config = dict(
    model='image super-resolution model',
    crop_scale_min=0.5,
    horizontal_flip=True,
    activation='celu',
    kernel_size=3,
    muon_scale='match_rms_adamw',
    adamw_lr_other_params=0.0028,
    batch_size=192,
    final_lr_fraction=0.01,
)
Rows from block 4, named by matrix and row number. Each number is 128 + 24 x the weight over the matrix's rms, rounded and kept within 0 to 255. All counts start at 0. Numbers have three digits each.
# conv: 3x3 conv (model.blocks.4.conv.weight, 64x64x3x3), inputs 10-19, a 3x3 kernel for each
conv.0:168131130140132147099129139125141099143148114146151074126132152119152165127123144058070109122144116095114099138121167133154142114124118138134135135122134135130140183153101101115122144119107077095109109121134144180136149134153155116132170137166124130144108139151079107117
conv.1:145119135131118145125139177139106162139153148130123171118165192115138178137124140112118173115099074134116120102091098118092069132123072130126119120122121123127128142131170146118125133136128109152113132120116112117100155124168162139141147141167118095071164122077150126145
conv.2:160129145135117110200188160115137124115126100136144151177126156162150180136150183086108116102154156102101115135180167140143156109091087131132124137131126145136126148180122111133100129098111158138145117122111145154154105091106159135106138108109067122154097129127091132137
conv.3:100092149091137148128119108127113092132124142125122096108089095122110126159132148105117124151178140122201148134139153135108109162097096132112127124104129129112130105122144103143126110153125076152152122139113098111094182162143128114142116143165121128123172135126155098105
conv.4:123127130162153161135115095081096084104110116084146150106120179119114144101099109167135131103105122092117129146132112153097091170100071124125124120120126118123128122160187114130138162153105119106122107123184154141152146098056138126101111125118137138155136113120234175146
conv.5:183145120158121130122116113119098136136140163134149126126124152122136151104117126157142155140141190162160162126111095093116102105136165138135127131133121128132119108116105154148139169169152109133121129113125144139143129109103151156109079096094130108118120126161140125142
conv.6:142164164119136132130135144150117143197126154102110074094164166138123141168150179115088062147118086150073056135108115132105079147123099126135124117130131118125143142173167154159147091088095139116102145098115129085092137133113105128105144131133111120123121119084137141138
conv.7:162164168154136136130112097112153125125146155127136083154129157136133142172164114100122118108107128135149155087064068147106088164151114105115118126134127125127113116120147130105090124125115099126142138187142155153112132144176138156166129163165073086156131131134135146157
conv.8:093109149104126144128123122141131138126156099134170148112123098132123124133106121145136153116134122142140119129134122113119131151149097165150153164139139154139134123117137113131155124133111173174148209141122098058106108138144127158169124129156158139118136113106142136128
conv.9:102121152164127147178127152096170152141146134112132120157102119143129128150160151147185142140129109095074112137168155162169171159134121145137142146138144150146152157162154116121087099128113113119107157117094103103144120128151123153133084056107186149160149135152127144143
conv.10:169134161142138142120112120067064118090086130065099165142142124144161161157149131064110137058097130049064110056138124054149124073088099127118142129131140133134145203131131196148111154139157145113128065078132119090112120119139104126145140143151169158150138131123131122109
conv.11:106115120134124136155126155123143076092171153123152110146147177145153129175162133104121137114128098096093046172124163119152145105142117134132140143153161130146138116159140118181162139147123157114120148148125090125077131092092143115121182127128119135108129129137075095157
conv.12:135130149133122175107111124144119111163129118170108156141124156135147136134166134120145121113138111127142133101135116134143117128106080126131132124124131126128136136142157091145110096151118149120131151127134112112133126134130119110132105101140108093114091131170068135127
conv.13:100100099126129135076089127114168141105110118155139111120076091132113111101082078082099099155165129120114124139116137140136132161149146135134132132131129147157152141171135107148120126150130115105091121123105104123095133130164134139151155126122159147149150153130122153111
conv.14:121131139105115119084097099129141111120140122121159144140110127146133113118111097107104090090121102135154118132113121113094112095084121139160136152178148153174164143155136111117144113123146155165120133145121132123135163163151115134143114101107095141118108132111125151125
conv.15:158111095142097122131113121138121152128154128109141129101119135101135124128176150106111118099134138116181156142162133160140127144125120151105155148113137143114140111124126124126151120102167135122123141139123122191125127108083121106109155145127132154099134144112123144110
conv.16:121126123141133123119125101165143154178118121164135121124137101127128132139135132151137138166133145154112105142113107151112130154120132143150134145148135133146144124111108123130124140176157128136168129108095121125120094118106148139138131119098087149148087137132129152111
conv.17:132126108165142126208184152134137125093107105128137137164122142145134139122125148113156189125112154083050154116147158066115079108111087116133133122135138126135135122076126117102139084119123101154148127117119089079132081125101126145130090095090142091126102070102116109118
conv.18:161102120134121131135139115137080135119071113125098130122140135134141127156181148138165146147143158096115114100171127125136134123093114132125137125131156110114142112093104104087103147094092119088101193153150159118158104135124100121128094120103091120142144103123144115110
conv.19:071091117141138113102095081135127122151128088117103102111091087112091084149145148169159120130142120087100102133120092149151155132116124144148137126130123121120127095127120114128147083119119142113105142166137100133124121130098121134117118139129147122156142116107134123122
conv.20:140144134099137142129135148117110072088149130128172103143131138121114126111137144134125163142108127111112130097112090106114103157188144125134149125143154116123137134156102153173131077109115073124155114122128123127126122127188113095139121107131136134127163168115111122109
conv.21:127109113117115137106112118181123110150114145128134148092135139114130109135117117079107099118162123172143120075118045129143120106139174115131124129150137131150129153141132117113115136132126169137106141145112138103128129123143145167125120131109118137155140116148120137172
conv.22:118144114134122113120130158152142085148138131114116154109110143127113166147145175160133071191132066134109084121167142125141082144135083127135125114126116115121114097126156149132143145070158142116147144112129193163135126117135137131094124130141115133085131162138143147152
conv.23:147148124136144128156155132082125145127151132148146164155139179153125148159118156125112140112095123115149143125111144118120142115120120136134130137129129134129130139143060134145124143136106103093114085124104143163162139142134166131118098113109138130131106089142110110139
conv.24:148136194130137160116114110159101149184129148126119105097110125106120152048091150170174107150145115167143134134158165153158170110106101128119133129127130139138142111113140121143171113151188098090071113113094114109067090105088125153105121150133155136116122101134137128160
conv.25:141117149152130137136162124161161134136142179187111126139116090109133112114100164094130167139150142178136173101121105150140116127116130137133137136137144121133143059103119093107114153129120151179155107114112170168197115130096133113075137113090100113142131122124102126139
conv.26:135151145107112115119117134137151181103135175120091104125117138120129131137119135152130126126087117153127155151144108101166130104131101138132129143130130152128124112154119146170146133119125138126148157098114134105147126129158106125136124132134159154098116107108151144148
conv.27:147143135134146127109121127125094125154111160119116121153119103161119133155146148142128120155135126102156140150145136137160120105132102155136140139134149158163179103124107168150120134146160106149147126142184125112132109131148124134125105129103131137090144122100126125096
conv.28:114139091121104105145117161130108125150106074126109157194149134174112140150081123170171109148168125163142146074110071139159133097153115125121124130127129134132136122127113111129134146110120140129085139144148099126144142148122149136137145114139131146145136166157093133132
conv.29:124136158110126132129122135084109130103105165085062137188138213111102193143136160130135139131158132152137161119142136089087068100112116131145156124145153118134135142144140107135130074139133105099106108131146108164103148138114111142135121138120159098129119126129153148127
conv.30:175118140142109124165131161069086165064078161100115162120148115110126096138116087193133150145094107163138113097093131084056109100068081133125130134128130130129131122160116144143128152143129116124126105112139113111147103140133089129115169150109133093125125091136102094140
conv.31:156132122158121119142119118126111109132148144146179150143159137139147135137132133078068139105119137106105171131121155096115144069091157117105120115104128126119138123101104182179148208182125145123127117083128091129152134133136116108114135119146091128126102118158078067146
conv.32:124106154129103167075097141154072156107113086160153162126133164118157153123127140143093136135102149165115137091108066103109109107137137122125128117125130116122132156155154124102101120090104106115090118124091131119141132128184136135150145122094148159075120099087107111133
conv.33:152147119132103113132129134154091112115140153097125098126109132120132143138134118121106106121112140103124144124121156142130160115122152125120115123139127129146139118068135124118115103132067124151095103170100117154097131111090105102114131149153103135152120170144115168114
conv.34:133141125135153122127138109143127118141146104145131116143151143129116109135120120094114115112172143137142129116098115116160147128150120177191191163202211163201219104099132093125137108119092106138111077126143090168142146159147132123136116112129105146101129158098112124089
conv.35:122131116102126123114128116127145136123133138097129143108113128121138113103134129169157131165134123121142134174133147140137143129116119122131124124126118134124127120138146127143140102155148117161148145218140194205107136134097116118083119118092107141122163210148107132092
conv.36:125148131135136133149135137106106121103109162169111152146165161137135140135102124081133147107118148156127125114111104069131106093114124125132118132138121136142126118129087147135125155128121119171116142187124138151147115110122124127119157125107216208135209214113140132125
conv.37:069105088124118101120107083130155132103123129086130121168147147114118087134194151100090173105117150162139132144157124127098092144115103132123125139123119159147146112088097111122117094081142144148154137146152124112093172128127133131112150146126119147129119139121133128137
conv.38:205134124178137150155112150075107128111123165093148141118181089123161118130125081155111076149134137111142118131114152121139177123094110124135134130134132128134142116128111153150154136136122129128140107115134106141139147108112110119112120150172087103091128103081118110155
conv.39:110110134119098143123098159144174115114123134147111130102120136124106143142124170109138090126154091093137133118123107100130098118118094133133141136137145147143153132165169118140132115133157125137128126138133165176145095152131102180138096126107117137148120118103116130114
conv.40:162128119151128118128144121098122127149160108109096149132111129122109124160146130139150112099099115136137117100117151139114134133111123128142141133149142145155142144143155155183135157138140109128110119136127137122120142128130142139152111144155145121121161120107117144123
conv.41:151125091114140117129150118100138126107134151130131095120146126147118123100117128122101058145134094096133151083121107141165111115178117134151165126132149121117126147113123140147119120123118133138108108153112103134132115098074125111107091091105154141152142175183048116106
conv.42:125104121178135152132137154128115079087089150104143072099105097114128109094100095161159138135140097147144088108104089078086097096121139125119117122115112112111111128077098124122115134152121139142208105109104129138143091130152097126111123111103116115127109099112154144162
conv.43:115094124125119104098120092109118141157151155076120099123129110108113104125144108161133143150136147144163145113151115115120098102132103131138146129127129137133133163135176123102133103087112110141119131119089105087099098133093073119071092120091170125157166141177119134179
conv.44:167124144167131147194132155110114119129099114136115112123149160132108156158148143126146143108118132114156137080118116046118134051119122133130127127125122128133130144117148140115168133124149177133140151104122154131129113143134093138106131146143168125135124141144135141140
conv.45:141120138120137142176164162129085121126106088171150166116127103126123115122125112113110070171107105125100155133112134105090125133129138153143154149143149149135135127141123120152162109128137091095093143178160173149121123154177123138170107118136145080122154088108150094122
conv.46:106138157118136124149129135175160136116127067121098093075104124121116131134150157144145161136112101132080065101155114138168154114133134144137133133135127127141138122118090193146087135130109152130124109107131112121136100133126133142137134116121159138154127108142100110089
conv.47:123135170114108133129133171140127112127120120119133143110105117112134122099141148172198155169132098170103100174182172148150130125093060149152152147159142149157137097134143107153140148147146150135121155148194121135109137127112129141145160145156083093154100127125109119146
conv.48:115152134150159158162113164077133127114154144097163172075131138144139148178150115148103092116120109082082054116101107142106062114134104148130132144121126148126126139134124144135140167132113117086128141143113141149067162149148121144162123128126158125100143156138141142114
conv.49:112156142123141155125118120137172147156151162143066111073116154130101114187155096188117051175153086155148127150161159140146171097186135106119107112116117127122116179126163155110143155106107122081085173133136153091150147129108123149127129128142148140118135130113105128116
conv.50:111138157137147141102126145158105121162064117168129149102142185123133179109136108190114122167078109122118128198142169137126142123102130131142142126132133121135139120120134103097101143150127104159172140116095164115144108106045162156120135105099141146114127117083116111117
conv.51:107127126109131140083104103136072115186166168144165147112167160102148137111119136094116118158151127119103125135137142148136092166144132166144150158138137163125113127121120118100118115082106167169167139123150141135167090083101157103098128114136169164125183162101141123102
conv.52:129142133136158145085106124029133138156141154104142160149132134107132137083114126103159136108107139155127120114170147098165150105116125119140129122138129122147143166162157135128163113119127123108115102130151143136144128128130087106108134149114130082121105093093114124132
conv.53:149117113159114115150130113129145125139166108175153105143124125170145119150148097135146116110130141103089098132113147138201179121221166138152137136158132144159141118134159110118141129129138134109113118124144085106141133147160157147163100087123067088088085120100107115102
conv.54:092100103076107113110105109106152150134157109132123101139103084145138122146129088132172118108152103136149150184157124192139120159140109120121122127126129133130133153177146131163138141149139109111113133119124153156128143162093097138128195168144170169162145144163161148110
conv.55:077110138087108149098134169114140186114102117110119143138102095140120138111112146103133196140116135148144100124099120146182177129135125137127127132125125128120130138084089141109102126137110126152140135113103143127106126141138164133133169129140098078123140098142131086133
conv.56:133139160166159135157147113123122126122110108161161177127141159119112153105106162172143117133132147146140123142126118128128133118114099138146138133135129126132132132122099139102118122093141165159154153118105154124146122118120146110123137117113090122125108141135121154169
conv.57:115123118128125117159153157122135127124132153130127143144139142147127148111091116147131133157195138136157112138112128141137136108101129128127128139138133139139135116116136153109116160126110120137103147187136134178127131110110136140134155171128129156136094121150094118139
conv.58:108140119132175141107144105165122114178135116123136136089124122086101100072118130169115088137120100112119063199170134160133104144136164129142126127138131105118128130144129133115112159140146159169154119135136146123138166112078155113104147106078115135112104125102119147141
conv.59:193157171153131161134130150114117089110125138080100125129168133119125117122129164075124182072123148096126164040133150075148152106096120111118136106107127112111126104138146114130122154136118158137120097116089090110094131097076154156112150176127097107144155118129145125157
conv.60:148093120172116119121120138171127129148133150149140168147139122145135131125131102149141148122120127125125140069102115133135115105131111133131120129129124125124135122116153148126174130122126102134098113120114095104135103101136112125135107154132083197115104207146136162151
conv.61:165162165147128171122146166101121131122125162109145152112127134141131151097073112064130085100090116098102142099138106123134121102111140120161162129159150128148145127150155134144134098144160096131141115208149111151122140165142134136152135123134142161159125104126160122134
conv.62:085114121107126140140127156049094128149148173138135133129163138119131133101104136094091059120115123123124117147202168127125133126104144134119128158151148160159149149178193144146112103109105115091096108135107119124080166160145133122141121101128128106142111079112164131140
conv.63:129147174117102120122128151167084121141091128120096125136174150140156137124099103142100120142103082120099113094107135142138155141125149112130130117132129133134132093120121154150105183136106162152145118098124117108133118087083129116098069123125094082110141106143122120141