A small image super-resolution model, trained from scratch: 40-pixel images, muon at rate 0.0028.
Rows from block 11, named by matrix and row number. Each number is 500 + 25 x the weight over its row's rms, rounded and kept within 0 to 999. All counts start at 0. Numbers have three digits each. After the name is the row's rms in percent of the matrix's.
# conv: 3x3 conv (model.blocks.11.conv.weight, 64x64x3x3), inputs 39-51, a 3x3 kernel for each
conv.0 104:509500494489511492553524501485516465490498479501516444468515481534520520503492498471482475517504534485489500468476494456521472514533524495533486498513489526482483488545506489546490503546531526521503518472482523512507502527491504530513512526511497453484534501482465479541505504483506486452492516497519479526542477436502465472458478510487487515506458495
conv.1 106:511505492436458463518540475504515506504511512510493504504463489481509510496494518518494486520489511505526520526458517511513505531526512469547461535491495503482483531519459489482455511540496483476518456472475489469503460498506501500469459512479531510488447475478479487476520460480489483517506523513498566497499508496521489534495492549513529485467490490
conv.2 095:524484503501496499497516427490497494525474548458485552556505523545539518504521472475499523521480516488429487469489504490526479480530515508458493498482526555470573472482514503504513522526521454457478487467485476510483504478536492474468511520523520486506523520501442515472488520485524510536515490494517495484502501531498490489467526492492514488489480489
conv.3 100:522488503491554542503509516490521491490517521444479466536503505528495498502506498498510474453490488514506500475510518502480519507473535510526473496504484490525493503506518496511560489526486531487501491456495483497516466441522491490475518542504506502496526501504480446486470492477518525510516534521555512515487498500484455491532496498569498496490496445
conv.4 102:508533492538519495451490529506506495545489500538531517468466489515500509524466523523481487534516514513470485478471503506528512462527470549500501463514513570469473519475478522466483511518522499489472533509456489476469544519469437485470544534496507483482517507502468492480467502495467533492505515496525492562569511487475486469489514479492512508503486482
conv.5 103:554537503510450486451454493499459455513522483511459504525545502499485513494540506501497497479505494503520495511528509534504496433451498480510512504492515518507497501517489495489468500501491540532505505505519494504481495485532485472523542531527557522502565520500497478510509519524512525526509507484518475466519498477495496487520494511528497471482506488
conv.6 095:548507500484528503454504478516517523509467503540498489521515451532550502512506534499472523460483513518590518504468524493457515504521504502423545520508538517490517494500481507497486502516509497490540507508550488480505489488555482474552474488464478478475491491487535552491521514523520501512557509518487497492496476471488511497489489509517514537504477484
conv.7 103:520448490523515537536480510510500516483508522496530521470470495444458479455515483483505497469493507505515526472506521468484506499483486524492516530488508530508486531515478498524509504475515484512499503540482487521436475476535561517597513469529555483486537488491488483502470466487496485451523492478498500510524553536510498474534518473467506486530509474
conv.8 102:465465491493516542478524483509498511468500526495490576500468496506501485509497471523526522509506514502492528525499459518470458504455472501483534491487569465497499524538492457508494457487486456495509472464504471444466504498482463489484504541503526503494510527486490508551523464454498466485512499503517498545539517483538495500501536523511536487502481502
conv.9 097:502475497504515505483486479505503508492504514501519494510522532508536519502509484528471494522485528538497526502491496500502497511498507493496501506495521500484506520540514521531504523530509500498495502509508475497489504513533483492523512511516486494480505506507496489502503515512529513491535499505539516508531521510520511533490478517477490525481501492
conv.10 091:603532521509518545503488499501502472515484479492497503513518549531490532505506470521562506493593578511530531537528494547526482490487493483527527526508507514508466485467468503513495457488480526529503518512512520504523491489519474478492506496504503513479479471516535496523497505483496498476502483489518497523495504508515500473505461472499491483498514488
conv.11 094:528495502463509508470499497480523530523457479506500550510471475485480518467502495527538463541582538496516503504495514478491512455443543469545489563521484489478493517531496507538516499515522489507472480471480478471474538490492573598514485569515551496493506460454546520485508506479525489511496487536489492477489486516501526512513480539508473539495477507
conv.12 091:558577527539518538526509506505480550502476529469499466541462487545513524534537496540644574473467475486488508512482483503471501512458492486542506514526475483507496484470484502464514491461486556571519489498508498490520513580469540564478502485497475489507486495523489456511486516497511520480564517503516464487517495450492513519492498468537484462499509482
conv.13 101:451457514583505517500481467491527528475515481518587501488500506517520481479475479466461493516543529511489486480508523510504476474464467510477501472522486503483494513507516541523503478497487502504543500496488500537489531497504498465462550509505464499508519538520467512455513509496539513510498506511514526482539514489449516474534517509503499496473466477
conv.14 100:473537524485470480499484527470504495503525520505528508513445587527467522479510491496500506483494523495484512535518507508488521526474481488486479500488484509505514549502485501513514504509561524485446517523511521514456492515481466511472511532523541520486546525505491513502551496485562474464494476444477507442553524495480480493477511520509551533492504483
conv.15 101:522512496535501490507524523491514502488484485519499475497458464482541501487526475518510494488512507494483475464464490494495499535462492518529532558499471510505523527492495518503504494463486540525462435492496470515500518497496476478485467482534504484511490461519496502477476509497510532532516515533487483451461473507473461526486470518513446507488469495
conv.16 087:484479521524480502479473528479511528483453542477511477464503489480472522478461498482494485519484441551650587505513489476485508444464495523500532507508507498478489488489521482495515490486520487506506504526501469484525489495464489529491504492479465476510516507524499500484503500510470511519493509503494496526513519518482492498530525494492481499500509514
conv.17 101:587534441528484484560534469500518507503504474527487460540566515515508486486507500527489477510470447494506539510488509466467485527479501486510508494505533467488495468501500492527497501506502512470473495531495495513494529500458468499497445495513490501508487503502475493475474494473523505490514494483465505486444546515513527473480501495503506566491506495
conv.18 086:501499497493464468519505534550476504575521488521568511501509512518527519497462460463561492459514431499464419504493523482506516485494481522481497509457502526483492492485499504498502489520526497483534505500519515469492465639533510719579535577522474485516500520504499502498499490508497504514497489466469488526525577550475484460503491496514503504486488485
conv.19 101:531525543492527481520518501478518483485490487524552459496500469490448448520485511519492496516516499505512496463470448539535480502513455504510508525559488488468502486520503502508522498489439492503483482445467453504514441502488496542510464524462495501534500502548496508464511473512485457487439448481554507484529495481481475475481506483483515472491467490
conv.20 096:468542493465500489454512493511461483517517491514479537520516484515493497536522519512566520482494521453499515483514535493533494521518469465501472524526483543534488510534482523493478527510487476458502500495490460502458499494483505463490464489468499524506466500505495523523479482518500490481502517492510473449478529523491489544443487484477507474480480493
conv.21 109:511503481483471479482511509524568511456482477519547547500502518502509534497533561518469504500502495495519485502506485486470451464490496504501485519495474513464517490514479489487502463465493481493450504528460500539477508483494486497522491496495425483501485499524529527469494553521510533531476486492502475513554525501492454469536516502540516504543482426
conv.22 104:490491512503462475490467482484515495484469487477485454565519476547541480525499494510489476491493472514508489461506491477470474466477487491546507488512517509485475490529530458438458496485489490508489506485484501487522522547507475472495510484524462500500485498504502451491493496502500528480460480485486531461503484470509475501496492522505495488513494467
conv.23 086:480509490494476500498516503495476459562582511547583532483502480499533467487522510549491488471407469499464494491517480533508483505487511516536503510538506465494506507488510487488509516510508495498509512502484508511478528485496523505516477500531501509497518476502495495529503492497494506503473529496473525493529476477498501495483507510498510503498493502
conv.24 098:520508478487498498492487524493493514496528536526524482497509483521504486493515498542500459483463481524457476507498536469500488515524490496515480550543497507465497566529512560513492473463525530514477547506492496494506484460441485470453503467471528506525532523459539492485506499477483503503499528551462475506487468484489512500522505489512502512496496525
conv.25 104:480493496524534484562494509477525504508504532506529506536465461529503445527509482504499540495485472505515523499546504546518491524468504522499529479442505561524482508514509489479455513537466482482489519483498537493510510466502523495472498473499511517457428458481455473436480524479524515511513487532468435487504457484494488496475471458491481485504500459
conv.26 103:472569540513490465516470485490526522497517504475438506467501495480512506544523529507514528519493495522486477464495469505507497495469501464522545510522481508527494456489477471519509513541556501548500502524495493532538483513494482510514502532529454491526438476534482525513511497464458500512465488489553496461522495444498506505488536511478516482473506482
conv.27 106:513469507499520478587514510512524508589483513473509457495501542492540533429441493510549485531523491495489471502472463474520489498512488493497507484510539486532550485509491496512478512511483509465488521478520489493471504461511526475502474492534499480474549510527507517452469516508453499522506511536499504491525510495465424452514529488494521489500510459
conv.28 099:475478483511491501539491553486469478529514501482489483469483499492503541488493489492493493475527512476538485490498508476492479500508493478562433502499458470511529482481501479493497489465514487527504482528495479532502505535489481543458502520481477486523518520488474514504517486498533476530514455537450566490464482489525514480500484522475460509511513563
conv.29 102:509498476547493521464477515543515513520541484549541494495508537520488549503470496514524504530552462507534474471468483507487503563543518519498479508490485525474531496492473508531492506574487446468524467527559496507543498481461500501461515538476552488504525505499489499491507444440465504527476514535503477489486480491496505488495498521500488512516507503
conv.30 102:494483475471474493546565546498489484494493494519475466538462515544512544510514526515490506494496510494487496531489502529511504547530493524488469489474481490497488506507518501484514473479523498494472472488511553518523534499487509499479517532512519467463542484500457473521492455491492481473514498460470441484485486477481493472527473531501475497495475500
conv.31 101:431483564486473516497474530479476500484474511494509552483447474487469450493521527500474517492487497517496548505485516512455502480429471464476513471491495476486501496512480513503520503514470472510491465470442521487507474499514502523525507499516549513498565480562533479562470504492488502501500505513471453506519489517466531480504453504526472446484494485
conv.32 103:476552554475489506499491522509486517480498493460451485512526513472479524470485526480497517503509518516485538526482496516478501492446457515553541483592563472531503513536471469514491484499493514559525504500468491460530533505489528476483484472504512466486545525512520474499543492501498509523507546518522529477491525477471453466478499485513519491493479452
conv.33 092:494578549511496490519499468464475495481511522480504538484532508487503474484524506501523547518582577454505513503478513527497497543535486472480495462517515485496451499473481497505518523507504496522515499510509474466506503500472493485475510508492503511483476487496464490549507523527520537522509488468449526498493523484492507469522475478485485486512498497
conv.34 097:476485515526506512477433507525517490508535504470507496445533502489517497507507507468458554495522540489527491489464473482474514496482494477458535455476481469514485448448473462513489487522466457495484518499517494486519516558537522557556533518524474458492495476513472507511509525520494517450473535489478544474482519563520496520500498472475478531519493496
conv.35 104:503520468510486462523525477512504505537548502504456492503453479536473457530511480517484473539520486512502510519492511527513479499497523512500500493513499497482502510527494499501473508470448512506502492482484506479520485510503485537510505526513534530500522527529523489460496459487490455477491443475499483533534510516493500472534476505500503517520536487
conv.36 105:456460520451502496516540514504517482504470492487460530495463460474458500496482525514472487484463500489506468457496522513517514504494484487544503499471492470458495521516514505494520493495509499503507443487540476547510505475509470494552539564547532584505491523484537530538479482503476514494487522483492468488510454470517469487505500499525510492487488484
conv.37 104:531513521477487471515543538524517514480478487489479468505499484494484521501519496486478468487492478492496515510535533497496488502487485495517487511508485504509500500488513511495508446461474499513495488521468457493504441483481500514512513514520516481454524499449514501480477482535518519508502505494525537522502540541504518519495460528507508532542537550
conv.38 106:555514494487469442500508520479511476490512467486502478539479496529486482527521494486509487470480443512509495507514494502518499489560472520484543522492509507451472522492491514494480506536508501462499485485507492481500491443493490495484529559527466494534501499525485478485487490487491520502465489494465467494481456489516453533489492494508529542512503541
conv.39 090:510466461504501505491504497531519487505507450498528484492528511532521508497501508446626555522589462543520500487525504497494508503531500495501564457500534481503542483513485501523488500512504480477518520513518532529555527604522541639557499537552512498524532465484523499546497516502470513510471495510516488522461489477525508494516501490498497487501492524
conv.40 107:474510518536542448535502481481534483485526505480481483488483457476511493490502469485486519521515514513503487490482541483470505479494504502506494471477503497505492498515514494488482515508529547490446526493472550496486536509464476490486497520509487516475524527493479495481503468479488520504493503491497473475511477528492489525455496510492479495487521592
conv.41 105:485514460464488486511515484498479531516463470497447457460466453445449484472467495489472499473471557537478458501477506504494469468481486522532546527521520520509499548494515499502536491458459492514456469467466497479519508541498475533479475542504498520520530485464505473497518500516499492478491472520493470519501479485510501499475519508517470503457522475
conv.42 102:496517501495522496495509495466509513522577487509539532525507537532489496549567479503468487512497560455453492495469444447511495507490434493477487556514505491452453511519479502542494478484457539534537517507511527518514511503449548529521492536505474520487438516512498493507504485490501476505515484467488526497438516494489470505503468550494527509513494485
conv.43 098:512480492477463484468494574523488461513518492486485487516501486504491521506490526499456503486458418466513514494478504467533473548531499497506465521475438506457511488527492478537537509510546512492478464514536507541504469481446482452437501486475484510472503528489503531499515480478488489509528478489559470511484473516531445491528494515482491506514486490
conv.44 104:480513498475499495486519522509503511495484504489523489484503511457539520467500494537503534496502547534508501566544473561536503497474479504477461464478524452495521458503506464486479487503503505517508491528468517522488523484495529478495495511504506513489473477481499503534444483496493499472526483506536538516521520504505523503471497487463519501510498508
conv.45 104:462526481463567492509543459525510503464487494491476478523464455495493501498462507513488515496482543470473517505462515499491511502499525554522513537457556489522504488462474516512510497488477483499538492529546531524527498493536500499512505509507493496477486531530471521499528521498542476514512452484489487501507486506493507540486512484481470522465553527
conv.46 095:484521506473544488497488479477509455508531465496504457498543495456509459481496521484497556508568631529547566484498466485493515465499509524503562532469477477501480502512515485501497494510483489496502472506505515519507464523470485560458447510453472486473518543537498510432492485499500501517506530505539512529500476547494469479512558550501476508500483512
conv.47 101:492508517480512501457506506512496525480451498502488517520494470457478512494501501531558509511527504515496492512535495502521531504530507502506505497487494495490520532486538515489525519476465466501534498532503490492519514464495513485474450504478472495507493515495525481501470505488461499498450491511488501449482496498501502520503513468473479458515520482
conv.48 105:486485490496459477515523489474482501460472526471529482509519510483536538484516521505532497490462508469470521466524473470494483472487470507506494472501527486525502514498489525527489527526497497505485518513553522534536493467492476451549524486553495508463496477495515536520506504495501516504535531507477484498507524489495491515484498478520520467512510533
conv.49 103:476444444469499503482462483522514514485506479470499464450488512505477475481529528522515515540547471505511486541521519497479477488525440514504473500515480489468499486471451504524476480510516483506468464478465514492444515535524526519522502499498520511536521539506505514493462428522490464475473530472535484518504497513477537524473509510513528516487504502
conv.50 102:465489491532520481476480484483493506480502472502513503499494496520503501533498505494522522503493482538493490481488529492503502512501513502484508500476510468456482516475525460487499475466507487523506504453494540485497529508523518478508494510496492503506466530497476493513486517517439441449458465496487548547513532550504517496496512498505463483552528467
conv.51 098:425432526508484470466474456490495509516517533467489550455511473496501479482538449484470527496464538533524552514496487493457487542495524488497480491510504509541509523506505477471507543495525465496503497494477513517520481523551482512537529495524508515527546493513489490452457493469479487486474467437536483558483486492516483499540490533496524503511558539
conv.52 094:495480479478525506469481484542494531491439489530459493514498480512493518495488498486492428621617473507498495518469489494493499529485475486466477498493515495507495501519510495486497516511535496493485478489482474503507494468495596464484502464489542538540461515480523472483504488495528498495506491493478472487487535487514554532474493468478499491519523492
conv.53 098:516524526511496513471514513450479499472583506486462493510481467486472505549502505495481484502500493491486517456504483474492519516497485474477471522544502535504534498532504468473482525514518486503525503518536477478492522560565465494569446464488466504476473500475492497516489497491478482531519516525545502429466498535495495496527531532538506488486486506
conv.54 103:552488498512483506540535509511498473550555512552496475506477498481499505484524496505523519521543495492511461504495477475500505478500523468511468482528479494507512537520529545532458532491447504511492490489478503533481474510508529525491472504492560509518521517546519503501509497456501506444474465458510503509477498488520505485482494501473492511516506548
conv.55 100:486445497471467467504507483502516471527543523443479491487492507504487500486506504519539494483527506498519499547566480514537496518510482473500529489515504526536512500510498470506495455509525491502463497512471489537503510523512541524497491497473500559514487516518515505499485485471510510530495468532544516514512516495488463525518513485491539520528542535
conv.56 097:496509470504483567535456499509504536489501560516511540545493474519501449488498486497510508528526533493464502534478532509499495535505529469504528519486497471522475480472499520492516541503509511472480522514456516489480486505485517501494539500452471515479471513519487476496516499464484499473464500461462521500525495493512570577479501517508492457486493491
conv.57 098:487481459516469512471485438509524504490523546537505496457502534478506490477480499502517453516570467501526439496477516534502518478483468512518468497546528505498485536472517534515582517479516475515495503513524548521521468486508522498533537534521493532491535498483478471487533486514477492472498508498464508479476524487465470482510500561478530531479538468
conv.58 104:489497501478485511488510537517491514464488493490466492442492496488513475562555469526536503452494481480502489486531515484511484439472437446437476494494495489472499492490532452464493492490456471456477503473535531516507515484464523504493492484509509532526466471511493490500469490484463479510433490509523528460499523498523483513486484508505504531544542552
conv.59 103:528524439567541515451478497512520508535516535509531559519540483499504465539487504481500487464493486465476502508499470494497489463492506513518495525537526519536503481479517521503518528542531478502494501496469484491502530492476478504511505499504494489473501526513476480503539495468494524497501490458530542502482510509528475514516514477527511496496465459
conv.60 104:494479456542539453530510508498511487511524509544515515443500504462514494486503529486495476491466477475537524526513518530537507486497519490511489534482463513504474502494501469472491517512490508499457499504478479514475497498504497484486496524527500537521462505525484493507544516504518488490504504461519461509526488518509515514501524473483507503474537556
conv.61 099:556508497500456484486491490467488480485515456489486479501499514505546492460493494486513480502513517459508501474486477478504501519524525479482459543512486520481482505500497479461464530502460500502520470508516531510508508513452515525511487483473493477491458490505482533454574549531520463467460468522523484535509512519517519504494532532503520542460485552
conv.62 093:449468508481520519494513472502511499501524500469511530526483516499520513470493473501451497479684704501614520497502485506487500517497493507517420482595498484508451498498505492529523528515496503499484533498512488482489471467515478539515502552482506520473485512490504512518484473498499478497459511519493511470491468493477484496497489486489521488490513492
conv.63 102:460486477440481516546531504481509486477495459527473516482489502489465526490485519472491489482495474486490433483491475451462455482488532482518512480481495497490534489450477506511502507499512496518552517517487522507481529510511510452473490499526534520516541544492533503491463482501486494456517498480511502458531502520507465486501464496521483499518506552